Weights of a small image classifier: depths [4, 8, 4], held-out accuracy 80%.
Rows from block 4, named by matrix and row number. Rows with one number belong to one channel. Each number is 128 + 24 x the weight over its row's rms, rounded and kept within 0 to 255. All counts start at 0. Numbers have three digits each. After the name is the row's rms in percent of the matrix's.
# convs1: 3x3 conv, stride 2 (model.blocks.4.convs.1.weight, 80x80x3x3), inputs 20-29, a 3x3 kernel for each
# convs2: expand pointwise conv (model.blocks.4.convs.2.weight, 336x80x1x1, transposed), outputs 168-251
convs1.23 090:141138121141123098135129131125121114107157125129139128120119141141128160190123103113081133146099099146144137122128099119103117133104160124074166149127088139134112128092092095136090134102133104061133143155151100096089099109147147110148146154157121102117141141139125136110
convs1.24 101:127114109183120119116152142153135113152129124126128128106124108101114129103141146119159171086150146108134142121130130082150153111154124162138141147171100077132109122115112116128116134081146135112113132143126110141140088124168120123130082116146127134114114146139091139166
convs1.25 105:130096102138139071122160156110138124110134102123136151118127123131091134126103129140119152161109142134103103116105118101130129108146117128131079132177131114127167132163118143110111157142125139112194118111134140105095137093135130147111147112116135123137115121154118096137
convs1.26 085:090101142077115127108104110148163132164101134177135168114077089105109115100091116158121108173084119130139114136128115163094138135099125100182093115145150160076094111107074076147100160096101131114140118122127119113136132165148173146148134103123157127134179167149141120100
convs1.27 106:139159179164080150106082126092128124112120139109148090139108131149120102144153168130093091130145126164175198140112124140118124161119125086156165129116156082093093105131141159164143152116137089098158136095130122127176137116124143105100160157073149097131129140156136137107
convs1.28 117:154100118151150112139175115133143070155138097126175119132168116134159127122139106131132129134147115149141148140125128132110126141115113161144079155165114132183102146166139138104131155107131162148137124124118134165128141142124099136118137106151181117113153156081110135130
convs1.29 098:111147112127137129129146130075086143144135144161143110126169133108050071139161178148104110126103088085111151109187133196119108132165122128105106108156127156135133075114106100188188134180127077107148098147127141122099101145143155171167140096102129162097153165136128139123
convs1.30 094:106135096135141160124125132115127116160082143095128153131111160160147149163150115131165137114120174115171150095157112141132114139125139128165097119139096121144113118124141142176135129152102110122108097124126159137148139145175161116112138103096119146145139132117144157125
convs1.31 109:109118129121102110122126170109150112129115095126151128105121158119128138116066088110102148105126151137099099110123096143119077179152141130102124101149084160118180119118095108117122091109123126144154098105141127109107140128147126134091105118178098131110130114115136149143
convs1.32 112:144116107162129110099105127162107105154110120146114097164101119083145098124111120132124118078121185128141126128119140114133131107146100116131123171096093105110146118154144162159122097097132115114130138135131160183138170121144124136107098118124170113123125115102110099142
convs1.33 105:121131151162125120091147138097135134145152066122100111109147111153109135100127156114120151171131161123135153114126128084145120118142140117095094153117103134115151114138109150117127122141167099116120107148103088136133112148125128097168141108088134141110145118140122113114
convs1.34 113:131121132121100116121106125116096125114146174141103094163114138118118117148119135114138124134136123130124139130090137102103135124147152123120107118108185122143152071128129115131123125165106069093109116141120099189154171122145154129081118110136148125123153111139111125147
convs1.35 104:115107087100115153132124120147118103103160125131109121152090132164133158128130071163144164184108107111133147100137101131103141152154141134123107138143152182112128139098082104171121151126136158150178134174184109130179101130143112106102102116144108107124178118156109142108
convs1.36 091:136171116070112110118139095141118129133144117169124124145097138139160130139162124103107149135139152164193107116143138118130102088144140143135112124125116196177110158163090131092113134115122153179161112133112147129168109101122076139080122110107116116128091157101127112110
convs1.37 099:110124101122089106108102125114140114147142101126117133133193173130099137140108107161118146119121146125115169144112138130169177118125122107124118110116152099153102115108092126089115177133085099121118136155140165139115173147124121119197103145108129169115174118137113105087
convs1.38 095:153106143119135119135119142125150122141118118118133113115123137204092126155125118126119141133126123149135108086116123128109114145164163092131124124103134131167147129165129131110115117138135087094135124136116142114163123088124151137115122146121098097127156126125131120146
convs1.39 106:143129130142121130152142114149104143172119127132092091099148138122109126107094182142136155113165138128121121099099106132129138103120194133085147133136120124158149098123109133140102174174115134149078160109092182135088123115124104134150121107158101147161139114142113128159
convs1.40 103:105166162121126161141132143105149090140098135130092114144129105187166117153138091123085154126121064101186130131103142148126127141144141120145179145102164219179100102086120075133089134139116130131147163147150093183143156148127159118143130102091137134131133175105121116127
convs1.41 096:099121140179164136092138148088172115188108168136133157114123158154148171154137137110158145127109142106111146118135151127152157091146129131164122114161088140131095154153172110113103174122137116152109120127125112121137151141143138138159126140122149141178114118142146146117
convs1.42 095:123082117127102135117136141124117126117073118103163106144130173157105118095154136133139117068134169142130123130105138156085088127137179129131107108089100129123122163129121136176104081062138145122112126139107122094091139108124149105115125121131117144119149102118111127117
convs1.43 127:180154146120162146090136103182146107097155160109090080115128099124118141137129139118143171110127170154110092109168115146115163124090097129217199167141189084059097160066103126145146112119145107168120123153140120114112103156156133109117135110098122143163116087148137110110
convs1.44 099:105108099151118126168075146123107150137096165130158101133130129111137167120133129091145164162141148176177155110120146120106155107158151167110128118109151152163125156142114165138129116133102152155092144116139163104127120093153107124161134148165112122140147126143119124120
convs1.45 096:161141116164098123113123121124126109083107098096144152132121169082121164136149144151166137120090114107156149114114139160136139095131110117127132112130099098106155085137149148175165161123132154152103107131142147163082151116126108136104056110142106110131102106131095116120
convs1.46 100:150140151115153120146140121148108096110099112107143169150129160132149113192078118129113114130113122134128170118163137096122094123067085146143133100119125166102108128119116092164131098139162144129149098114114132110108106152132168143117126124129125137109125151145144152112
convs1.47 100:158120133089129151161093140106138113088116185151082139117140114107109119174108154128141109142127144104174156129080122116119109165104135139110112102105129122105130121108132104141182129164113128115093089163138132074155147112109126092111101131108113132116056184131129103114
convs1.48 104:183149100135097103154150160156169122146097119131145109083157151089145188149135120135126129136098116133150119116137123095106098153126112142151116108174097158128140135118142127116106108126143127095138142108125132164152126114153131116156095103089084118164124138180114123115
convs1.49 088:139144067147126086140101111110155117114161158132127152151141093151126113134137159149114153141135117113149088119135130125155115109073055136104134125134138176121119154195149140158156118153151108137143155162100139091158115097106136125107139078119125123113115135097112113091
convs1.50 092:137155127134172155140128108099118137138104102134129111172136119141113107073100132113123147118093133194133139132143094110123086112117169115151117115133131130156115117150126167087172098123174169159108143129080128124105117140124132112129153142113129130133128130089121120108
convs1.51 112:116133108110124122119108102129116133121136117135089117096134085135131149118156195121104116188127112131137161158141172095095102121085145134152141153122133099091095110185165130083134117122068158132186095176128109112109149172143116083098112094092154130157118111112095111085
convs1.52 089:177163132126072133132102111143141112112081142167151153113165139149113142150147150107123089126114194159144134141155123123119140157124146138132167094114120161123100130144163182137112084072092091127127083161110083118113114126095118079151148129141100123169120107126111148136
convs1.53 095:122121107116106130150110112140097135090107116145117117149122122112105145131170164118113126135078091101068114125117128137069102092100098139171098123111071100097140179164174143110133096091086120112119115161164126137154104117094112093089120126066111128124113118089108116123
convs1.54 099:142127128117117129160171149137154130096087102104114100151150143139131131149104132145174157122143106111120143160131118143149124102119134116074113099170116076139129098096146098117146169134108119130113099159126144093136175156122112094108108120137157158135135083133113111119
convs1.55 099:129148141148152119133127121120112153144129117126149103120145114179124151127133104106119080116133124132167177091152141132150098131159146146138151133102112133156120142179141119129106126101113167111125120131144129127125173147105080120150119171149116120158077166093126150107
convs1.56 099:141136138131124113134110144100126174110144106140133125150122071110152137128127129107132161118095148115153152121126113130180121101114109147110144120087147124133116156104102080153155117133101156160171130101111077082101152107104105116127140174133131108102139139137139125102
convs1.57 094:116152124118102149135146109114134163097140129116137115127101159112155123088144133125099130126123099130179107141148120115100098107117150123114120123132131137134150173117166154151108146093117144135139125165084144096144144141126107112121141141067173107136134112169117155133
convs1.58 095:110124129119144093110140120140104090129153108092111145140089130128114107118091100158128144148101130087101162083137128098143122124114150103131133175101176122105128109142116110128128124096152139127122134078156139168121105104117153127103095113100138101156159100173105114130
convs2.23 102:124068136095086176114092147176112115127155175128132107083165123136104145127114097103114163146149096128143135170109156098140095115100096170126154106145080129120105151124124148084119123104143138120120152128102084109128067110114097139144127121144118163118
convs2.24 091:139111135094137146124149149161141151118111135123107140126101110138115103153112131075147142111147111133107115125109120153171105100129146118135094133125117142125106146114139117161102113178139126181109127090151087114121127109163116129136121121137139152142
convs2.25 092:165139098144112113122098153133149134130139114141118092145139117124126141078132130118121148143112107122168151162129146092069107124135097147135096130115144122116110112166145146147124144102110116141133118125115114155147164126127105181104142121158109143121
convs2.26 097:136087078143149091147104122117127112150132154149124111117127113143135098174122127166137125108171090134113139133123125156066119160110132151120137105086095107117109147140108154115138163110147159103138136136103116147091120113154133129103164170125119099120
convs2.27 099:107215128109125076119105107122117107151127135119110154108117111194144151133126139105161115125109153120145119142105150114128133117105133140116143168106141142150090143135143105111175170135119122129144145079167114089154144129109126104114117155121122128129
convs2.28 097:117177111123100110103118143088123131198118125139115098119136139102145121115120155137111110151111122133133165071167117147095141102153066134124131119120086169171114159122094143093131118159160115162115107136133160123151142153117107114130118101140165140111
convs2.29 105:108120132108149142112139113151111128122102111122127123122131136127078146135134088156100149099126136116101080107103092156091118128128112145120131114103107147106153109128147106122112149135126129107131069098120169094104100156158154063152179095076138111135
convs2.30 096:088132114172106104099128097114138153125132105099137139154127108174155111150121186167134118139118130147116104143142109138113135133139118153131150139125152125113091136145158113144106165110141110169122170120119123071149125120108122139095139093120181123093
convs2.31 099:113140129144126130128101135182157123108137096145105136135132102155143127137095104133129136120148120105142108186130144142123144149174140110144103134134151137146172096140173112129166107138151081169117131175122110135116173117157153124156128144122183127168
convs2.32 097:100103077127138139109096123123117077100148103146115103114118133091119102136129136117138121109103158154149093154192148148128120141110145131099152127123138106182118116113123136114170118131124121080097126149077156134124123101105123150152142110123126166117
convs2.33 100:109077091080131081159131179070122119129151142102129104102096106126141136098161137146105136128109112096121131118093146116142142141092134144129106113171157134100112143154097138128109080147098161134137112160150149129140133136120111114120105133116121112120
convs2.34 105:134107179111128134137162142126158160137173101130137108151120113109112118131174143137164118119137098098126133132126176120141172161129108144116123113143181168162114138131097114127155136139087088117122113152162158097119113126113120121064110082139120136144
convs2.35 099:105134138156144123146137101148103155172093110096133152071189113139113101109135163146160162118139097127125124188168110117102138095129096099119153115106117110096154105160165093141166108117114150153152084134097139099180107063111093102111146147151197154204
convs2.36 092:114157130095129085105121136108116164175086145098133126122116108139131180112119111144137123111155092143131198107140084114144109115117132107138085110153122109167133158139099093143121164148120107135125133156120137153132094132116126134092147141175098122151
convs2.37 098:149093136142151103141109123106098121150132109114175132114124138159135124151122122159142104147170103118112147112123153113092137097107150120078107110180108089094098110132122101146089123123138179124105125123172126144110083135097150098135102126126152149087
convs2.38 093:110105128100120112184094145116130122095100126146165088114142117136099103120162096092167159097136103150129149127066136109144148152107155125133162143158130152126157136127090131140116130124169130109145134125148139169107147159162079110144124040132159099122
convs2.39 106:120182138135113112127177151113145132132084101158138171101131116091164111184086106168131166108126151148135118083107134150122141135153167133104145136109135165101105136132165129122112120174114094142135152092131124128145092122119122136146129141065105142132
convs2.40 103:143128177140106145117130179150133152180129102131100161122127090103154129111113132109114084164115151173120102143111137157102107149127149128117109134088155138132139113187109104127161118137167116131149163210115095130129088118141171158156120144073137121137
convs2.41 097:091112153113119131140129128125120110146112159108109116146114139113175153133140147157119139165073156124106110110095098083125110116158109193147157112130113134121145096139116119126106156106126177105139142134150112151148133145096148101121150160148096131151
convs2.42 100:115100128157156129102067114154131122150179132123083121147089110137136187177113115105107117099127110122115091156124172107127116143119162108130086156138121081143138129129144150192095176112109167109141151133132143131122135108110139122165096131111134115084
convs2.43 106:105104119124109153155120121135163122112141134147119134146098125093124108103098121129120118204106197111096120109113135110122108133164143096123111090159112118138190103099119168114118127135155079125160124139142167171129158126123113150123130164115089109131
convs2.44 094:170146119165153173132113111108109158111138121139074142138130102111179139107153124124088138150127161133102151150158141124111143150129160099161133144089132145153119142121149080152104098168148095118120135163118128119158140107121130117162166117105121143106
convs2.45 098:146087110144119141100153137098131148113161137171120147101109132104135127144099139080113108141099147128116146105134145100134103152133161138147089077114128143109166134102122138100139136124130117081115140144113096157129138109123121134096155152163156129124
convs2.46 096:169101146117118105108114126103130176139121120134175138104160122093179161155077158112090115163167146148167142109106114141129128138150148101118154137125125111122091081139094171149131108118096132122119123142125129096136116135117118118110128081088118130159
convs2.47 099:141122113122149129198106153112105145144092114114107155111143152115139172075139148146092102158169135143144167111149131138122115156123132117110147130130128083123124084151186106119117117134179144137104138167100128080113105107137105112130070125103125118161
convs2.48 098:097120119091149141088162149102128155142088096105121156157135119107183129105146124097212109143126129093109124183120115177110155148113116134135090119125106130154130108110135147138182094136128138154137109099141146132119132101135060131089153156132167083106
convs2.49 090:166120131121084103152141146139119131122137114086151141101137146143106137145141092127117126130095134138139120115153085109113157105085128100082114160102154130106090154109092139108090127162127104109111099182088118117158155144148090090146108105158151107136
convs2.50 096:141111097139161090104099189136149103104135096078142139144090154102133152146068123113115168144121144134121109080110111117114127121110151130094151102117122139128139100125129104152088142136117145139131126095141154111141145153119152125172131119139094138061
convs2.51 115:092156140155169130101081110121150112126086109088150123143111139155130115101089122150150087134099097100114098142117135107117124134154121179167155161143096110099126157167145095126136138109117081138146190089133125119152158122136119104145130091081093112181
convs2.52 086:100129095143149121104107112146117112131163119140142151140140168106183135099159145113111098179076145107078121119143091126152091137130117116135136118077108106131144102137119100103088154111148152081191150131103067138140140133106121128133152091176083113148
convs2.53 100:161073162104120120128134135120110141111169128134123119089164131115118121137138086117138076102130105113182118112137130129137142102155126119116152093165211143123130119106087108117139125107102108130111126180122153141098129138122131072155090123104113096148
convs2.54 103:132119111114136107117144138132143149145157159111112126179112106105187091126117139120160169084117115151075140120123113084124111155166137180153145103150100150086127108115131148134099151143137122165123093171108100184096069133162098088120154150118137101162
convs2.55 104:172118116115120145126143133176138175148094147110132134126106135142120125098132144087113142139164144113096152116131128093092128100097137156094112138150116124110114084142167159081067133132171108127125185175150126120122116138146147152162102144146115115112
convs2.56 101:117104129124105107145116112144132124156118112127134097157098099107159130110150124123126180135151191138120105102129120126110146125181082173113117124137099146110098112129122122174126141116152121150109129163129142112166127088128112168142134138080119149168
convs2.57 097:145127159118117136114131153148132125147168123119117098134132133115170122140097120141128111162129097086157121171115133119162134135125155098128111094139129143117116132081130167150127113107146131129137096173133123114134119127153182115107140141136124188137
convs2.58 091:134098130123145096119096113102104175151118125142130127154144115147156152144124158084135104092162120160145164158131132161139124140158121127135079128158124158091123149117154101149114118141081144128147109104135131115141125111111114156107157156153163147138