A small image classifier, trained from scratch.
Training: soap at rate 0.0017, 7400 steps, held-out accuracy 80%.
Rows from block 13 of a small image classifier, named by matrix and row number. Rows with one number belong to one channel. Each number is 128 + 32 x the weight over its row's rms, rounded and kept within 0 to 255. All counts start at 0. Numbers have three digits each.
Before each channel's rows are labels from the 100 images, of 14848, where the channel reaches its highest value: "lies over" is the class under the peak. Only what is clearly more common there than usual is listed. The data: Sentinel-2 satellite tiles (TerraMesh). In brackets: how many of the 100.
# convs1: 3x3 conv (model.blocks.13.convs.1.weight, 144x144x3x3, each kernel summed), inputs 0-47
# convs2: expand pointwise conv (model.blocks.13.convs.2.weight, 576x144x1x1, transposed), outputs 0-52

lies over: crops (37)
convs1.84:151180189091180107170089118112164137159151151065161143139144101178152155152088127141162128115149145152094146094120145149106097061153117106062075
convs2.84:152154124168067096101095138075160113100148117141114161119186168110112093140207119164120076082136149094102076158070121118107141143168130168117142122144152091168

lies over: snow or ice (60)
convs1.81:118139125118175159122146170141116115158130159078136157139196177102164171136143159095150179136098164087097149083097139142135155149170163114104117
convs2.81:165136152106103119159098134135124135155150183129132106132051099195170127131161114135117169157085111111128151118123140140107125097142049165124163110174144073125

lies over: snow or ice (55)
convs1.57:091152136169113108118088089072074099137125117130080169137175164039123142107136109180106075147102160126120165100163109141183105137146129104128114
convs2.57:120131117129090148136107123126095117162115117150120126130151173085123160122096126133094125135085163090113159098118186144161212189121164154092147177162148108148

lies over: rangeland (49)
convs1.46:175156150172096067127093093108112120097075176106108136164130099151160128165090131140163161102209153144100153147101107160057101132117093135139103
convs2.46:154121156112145117151171092130138139115142190073113158080100131123129113123046106145137135108168176081174131125117073129126096147132151123103078113100103133155

lies over: rangeland (49)
convs1.17:072068123096066106154101129067092119137200116080110088155139093174136151129119125139169177118083119200103163071095114144066089087160178072085060
convs2.17:124108118105125206145108115096121102152123128183154120101132082150097160057126105155114113118148182107131129091124057164174108147145134113102161048141115125107

lies over: clouds (36)
convs1.43:127132113164152154134130135108098119148083093124107114203116079130183089147122123130152137079127137137212120091121126088138076144110131167145143
convs2.43:150150078114114132150175127143113102163139102094175074094167016109181107109155110125139110086135183088086064128088124119200099140137116108100122065109125181187

lies over: crops (41)
convs1.70:131156150088136163123129115098114127119144101119103103067116109060120111115111116115066054137094112101184068136122104174138082158119185167117176
convs2.70:173109152083105071160108102136123133148129136151158121169147125089163126194124132080176152164168061094120112092170108087091179105095137125124146175129133162142

lies over: water (31)
convs1.71:112113065137098143131118068094118115110093098170168135170141171147108181145111133201138082210115102178119165149106106063087096133074144081098162
convs2.71:110093123144155132156114115119155138213161109098098151213143105115082141063147144119116169124159104126148088114142149135097072129144122156119130093107129156136

lies over: snow or ice (47)
convs1.134:081121074114156203180174155175205172170166155182121138164125131124186125121141128153124167111142131141132108123164184110199166152152178152142111
convs2.134:120171104204097140097063131130082093167147078113146153100121094169094127089071129117110096099174138147119090146144114112132146074100070148120109104142159136086

lies over: water (43)
convs1.103:094075134102162130116143135132130166109146093127117091118061120115102120102129078131097139113133142084166101063117140118115133118121081142100123
convs2.103:124066155103089122139157161142128122090117105110153050079165144095162137105126123120122137155099118161119110118150125113164113170084144064112108110131088103105

lies over: clouds (32)
convs1.41:169117095111121096073161130126176156155162109145153114089103198099089173084143090140156126209146104078085115151110140096133162095116083170135110
convs2.41:160126139178214155122075184127125110120165081095137118148180128101112126098090147189103140148132085080098134115120142123169129144151077129138086114130152169154

lies over: built area (30)
convs1.33:114180153127081128113116113095096104121149206106130140099128158153093104127161130135158132164169136184166157106082133110091121133109150093084128
convs2.33:095148129126115119124112118157140172083154093079117177152208171125205149123147178094152153138195106106147140117165134095168142170136147168109121138103069110126

lies over: crops (46)
convs1.74:114086085139061114128107101122101127079062104158044058113118118118119078090090104157101171118157120139096106129094126075120111091066078123078119
convs2.74:162148124158168107180164123149161111155072145121150098105107174182124089070117176132144071135163160059109155115171119126134098104119151153122121155093095106126

lies over: rangeland (45)
convs1.0:209167167089130149070151113131133135095131094151130098100181148193087123184134170173181163151194127130104233126095121138110103109098109094069107
convs2.0:123163134193149127142170105114059111045126111112105120100160063131095124151104094099147102128100142121126107131108117123153147142191193124141106135155116130098

lies over: water (58)
convs1.125:107057084148119145187135119117139131140122147119103136103108135135090172042137109172132141183152102160198114182119131034123126116095166146097116
convs2.125:154088147105130067114142088139101167156118150084174122151112117093198100125160144148111147104100118109079170096149171173103104151182124080149105111128120071163

lies over: trees (64)
convs1.59:156077099042157078116118149134124113105120138101110072162154114155145135091118136080091119102083096095143122158113130071119167115161110116151140
convs2.59:175132107141103112129133123122149133152097108164148092107204114109108097150178134147136090156158150135156092161155186127147152139079131109141110088163126115189

lies over: trees (51)
convs1.78:110162134118097097112139134102102124100083119141133103108100084155086104101103116103128129113095131101121066111072120076136139122111140100096143
convs2.78:130142169099165107117173153117156096178090150081162061107165101101144150088085199096082156153124138031101150156175162087184143107154153103148077139131166138128

lies over: built area (32)
convs1.120:117143126135147167115123106136174149177117117109190172147169157164207148179117140166143161109139183219105164124137106165188107126141144149115091
convs2.120:067155144104176120133106136162141140109106193104148152093135149114111143161136171149117172092106100049083070109180168135125119138062108142133121133134085119129

lies over: crops (44)
convs1.114:118175156128139122164111096122115130126160149062126142100111142114070200093082088118120140195109133111107088114109148163111104112107139145098123
convs2.114:130119174149106081132110153110105096140146161121100090165171060093153101132146131134091224140110105131134086143104172140170104093142093088159130130099110159215

lies over: flooded vegetation (42)
convs1.95:167189131139083082114101140139100118154155162096199160137170135120155148195092160089156144138138164117124130138101088197117117091095122159130112
convs2.95:178166140117107112126171109128138169115112143052181089107082131100170192186090129070151135167208101090130088104146128127147124130084088145134142082142114171171

lies over: rangeland (48)
convs1.47:163122134160144146052148132128103100130138129092095151117123189084117166115126129092140108165097139122077112064067150124125122130124088131138114
convs2.47:117099123117117054091067140104160142099126155135115128139109134141171085145125150128118150130108095127135136157132134174121118155124122122150128109092157082177

lies over: built area (31)
convs1.141:097130101053100155151116123127108079109131090143108082124124155171143101131121127168120111118068099157127155142177066146138103105124187088108118
convs2.141:101039077120124075085172104068145137134164149163096157186107106190148110129156150170110053159128139154107120045155092134155106178149172093134115119123124157117

lies over: built area (61)
convs1.26:115133102085118135086138114092108131120105143125085128116107083141131094118109109157110149100197086095118068076083087085034121067086150093091094
convs2.26:173143078113155153133131127150158117134074112124120087124059145162086092159168061119080102101065115115147115131100118110101119092156124103121106071093114168126

lies over: crops (47)
convs1.12:151133122162076110095100073069074062114134143130161148143082118119142121128097137083139114106086146123083120095130082152140139110114129109133150
convs2.12:101166209112095158151095074131096118127129151128087118148148174070120093069113141162101092150150121164188127163113104116090145139135186133078095119156076153086

lies over: trees (51); water (30)
convs1.37:145152184154107090096098098094087085082071110146127086109118131144117114122133105128141167153156144090143133120091111079080099126087084130121153
convs2.37:134163144119107152135181141120135177085132126115126119078075188149135114134126173085126174095148168097149109133167193155129176170158152132100115082151121109162

lies over: trees (57)
convs1.136:146136099182131153122124094150112113151138185127147133102122123103076171055127116112155134177166131166090117131087148072131135070136140090127096
convs2.136:078140157115132119104162146157085126169099115082147131105149142150155099101127126146133150103059110124150087118115131113119155172108118107054057133127109123152

lies over: flooded vegetation (30)
convs1.6:197220193114075124115123107125094095132160142079160136179137124116171124150075127098118168087138175148115138122100127242125120128114133120124094
convs2.6:209140097074145159162124137144098147141237113122136159119105125097116109065165089133088127106127106150081135090134155138165116134085163147175128135123114191136

lies over: water (29)
convs1.34:111091190148098081066145129117135156083105065118080104136125154166117074122135126167169144146166165064149139111121138127124160179121052150179150
convs2.34:143116139134114070155092172112132143080111226126134166162140121062139099164151093097033098099150098170115102144162129144069094109137118095070099134128096145148

lies over: crops (50); trees (41)
convs1.19:144090124202138120165106109122129119195095110125117140134089114143124136101111075064120140125129088136105126106084120050126124106084103127134105
convs2.19:072151164129117159129158185135156092164136139111126124111143152148083061098109104139175150145155139115115143158180102092117112124135175119129148128127082128134

lies over: clouds (26)
convs1.3:139050109152108123182134124114151139133086150096119108178107123169167164057097108104129168129146082158099148185086143000104135091111150106103088
convs2.3:125137110129121072131178116131181089120178169102140111098143076118118121177121116163101190148153094154082116103103141188195103159118159172151116110164150123099

lies over: trees (47)
convs1.131:146140106119154148113099089091137140162120132148123142112100172163171177085095091144120071208128088124058143159115105088139108102107118125114106
convs2.131:146123115189102151089114117127126107143061174113123101066138051140169097097095118120097103160098072069106097160149190187151139120099148181132134090106143147127

lies over: crops (60)
convs1.80:112114133157150121178118122103131147175142141091119151132106159138173200095121095143184125253163124152172185128106144069121098165092093087125176
convs2.80:154112154095110118140133155122184112140104115148107128147081119145101111091136192134128103146100141110083176148098136157155148098147101111123067190136130069168

lies over: water (31)
convs1.88:103104115112141143078159132143113120108098129157053079104121156139094114099146164191156108143141133097152086058087136098107118159117102108083147
convs2.88:195125125171116083084160061134120111086088155129123151154114203151098126167100130100142116075112146137128159133096163141083108151121088133113097121111133118143

lies over: built area (27)
convs1.42:169173150129108132123101086099090104132153168158177121090117161129098140138086126177166080217192100107154169186131114161088093145070163096134160
convs2.42:133158127152093159142140163103097167155101102140149180156109085114107156129090131081125091065109109154195129112089106122113130143118135132086137135166117117088

lies over: crops (50)
convs1.102:112154181118120061160072146105104145104150130120184183089146160102131138155102127059100134103087173072096131123076061199133094072133169127115071
convs2.102:071102111051145173101076115070035109098133253076127096122160121127123131077077170081104117109074142180197119137127114121164093145141138087065122129143112115148

lies over: crops (59)
convs1.18:105110168120155116134141178136116138098157136094122092118149114130067165105108085142113125102102116094255110143077147112072149098140115156093121
convs2.18:120154123113097155199104171106091122105133123113160116085160163090102093106142128123137124122106128132131080168175115119100149134097080141127153114165147156179

lies over: built area (97)
convs1.90:105137123103131149151126115128121113120169140140083110103136101151111085126130106207123153118179112253133122108133148106088097107116142073076110
convs2.90:152151106095101142115230187150149128145169119058139126119117082174130150137185105124155139140126154117145092099124165112157146129184152168160131055156144123146

lies over: flooded vegetation (66)
convs1.89:145227170133116133163093093122115117130168110103135116097089101112115149139081091100111089127091126149117092091116134229098105147095117130073137
convs2.89:102142140040088143101130131135150115142125114168132129105061139151184090114131101113115142102137154142085082095110163127128204158158155136141142141151167099179

lies over: water (31)
convs1.2:096175146168105180127092128104141143151164131130085149107139120134049054170115168146149072076173168159167135155165110154125053153107141138217122
convs2.2:174169106140119171127124118111136168091101102107144099142102135123144126196139129094108117096123077105115131208120034144059162122101155115094098128102117136134

lies over: crops (39)
convs1.82:154078136072109103079130126091109087120106101108128125119127154135134199149115124143083157198098122119114172083078080100156133102127118115103110
convs2.82:133088109121136139149111164182075146114094198088133136066203226162096167118157099135154126136138067167202192119139105144175129126097136143078132165124139131130

lies over: built area (48)
convs1.60:083062096117114118145130136116136131109155045078105127160157110129136094080116121112114106110088106149150094138123119104141136093120187109069098
convs2.60:100136137099134127150142115175091170158092109121138118099137105136139173138094131126105144126118108148104116086150121153147155119122158086115103141161105102116

lies over: trees (41)
convs1.44:162131131138096106061149140134087126116096094157147095080136141111076159107142103056127131112082102085092093083111116125130145106155076106069080
convs2.44:146137139156127183115125131126175163190173128103104173117134120083100177155175113125103108151174172112153179096135199129123158112126154161141151131116111127127

lies over: built area (37)
convs1.130:118124091161174186127110125151152094210134140155110131131118118081144094084143151145150130088091166138153082139107122117150154108151103101143110
convs2.130:143154091069059088136089111160126165145090076188100094124189089133066134068112161180133088138153168145137145077122167167089064112077090168118105109115107142102

lies over: rangeland (48)
convs1.51:148143140123099095109090087096088115093119131142139114156062061175159101146078102111099079078135084122129112096152087097089085156107096097171152
convs2.51:137146162103082128137144147129125124106155108105164154099090172098091151106145167121193159164157156167131116145170193124160133106163124184190154166187151169112

lies over: built area (37)
convs1.45:123105125086162109141142172151107130120194152097090131062129181082065209053143095100097148139082110160068124098106164150154155083170131114075055
convs2.45:120150172089113124131131147117150147140188171126100143101142110160144156196177158133128134136189058151128133101088163149132111131119101141115155098147188112154

lies over: built area (28)
convs1.143:136145077147100151081128139090127122146151115160141078094118125088079104145139141168162178154214139126141104136130086073116147136093135102080187
convs2.143:109138103148180183108094076140146129149056096129094130112192114067103102155148060110090006070118135098100063114122147163082091137126110109171115103140097116130

lies over: crops (42); built area (38)
convs1.123:092121090136162148143152117091138095179008123151097139177139124084185180135183114102164166108092180118173161081161130080158123122096140170165131
convs2.123:095143111142093139167076086088143177117081089159089124131181194110055140128127168105140142119170127114097168132123140136106156197082068092109132142085062165089

lies over: clouds (27)
convs1.76:175157138132041135080112086112107106058073108097069091123160098106155111130115171089107180131088129093132126103109077107069078185114101104159143
convs2.76:136140087081151136108142134107143076084182110179132091120120167118100121106169101151118131069114101110111155151116084135105102176154141107135122095104087096126

lies over: rangeland (52)
convs1.129:136133110177121159111170147173140122163067172193114137086152160159130191110135163152193176172175143169122191143111177128127163117153120133136109
convs2.129:142132050137063148144145103125144076145160157175073121056170110143119120145105100118102078082138106167090116116071132115151164163098128083116159147189062121117

lies over: rangeland (45)
convs1.40:122116119128149163102162140174169147153170132146127135141156153186117102138186168136141114096172141085087141134146133131167160092161116128121106
convs2.40:082161171127183160090146136134159086139193051122147114090141134085164095094138118116080093186138160181114080106104161092155090176112097151139162082149152112137

lies over: water (42)
convs1.50:140120144160114086091125102085097113088112179152154095104112157099088186088110113148143117215142112058104118112099119090104157118099141092110113
convs2.50:164120144137086152146170123081149073112142134139151121172166105161114111141107059124143180154117102127075161190161138112146175172133128120127135160169170111131

lies over: built area (26)
convs1.77:130108092126111104139099123115131093117077112090104087071114089102051131149109147118118160144139163141110085104134091059071132152058132098155162
convs2.77:165110082128130171136128081148094127142102145093137116071150174131076089157063101124168045095112108135107122191153134135124101159116182101112152123110093095123

lies over: crops (41)
convs1.25:104041093125134135107173146150149177110077093153072096085098117137096107116152109133120093087116115134221152130153093089133091160138137135106151
convs2.25:109101124156081129085134151100174105129108174134139130110187058151138166123147141136062136133138116125177120102150087076085152121111151120137073145145118082069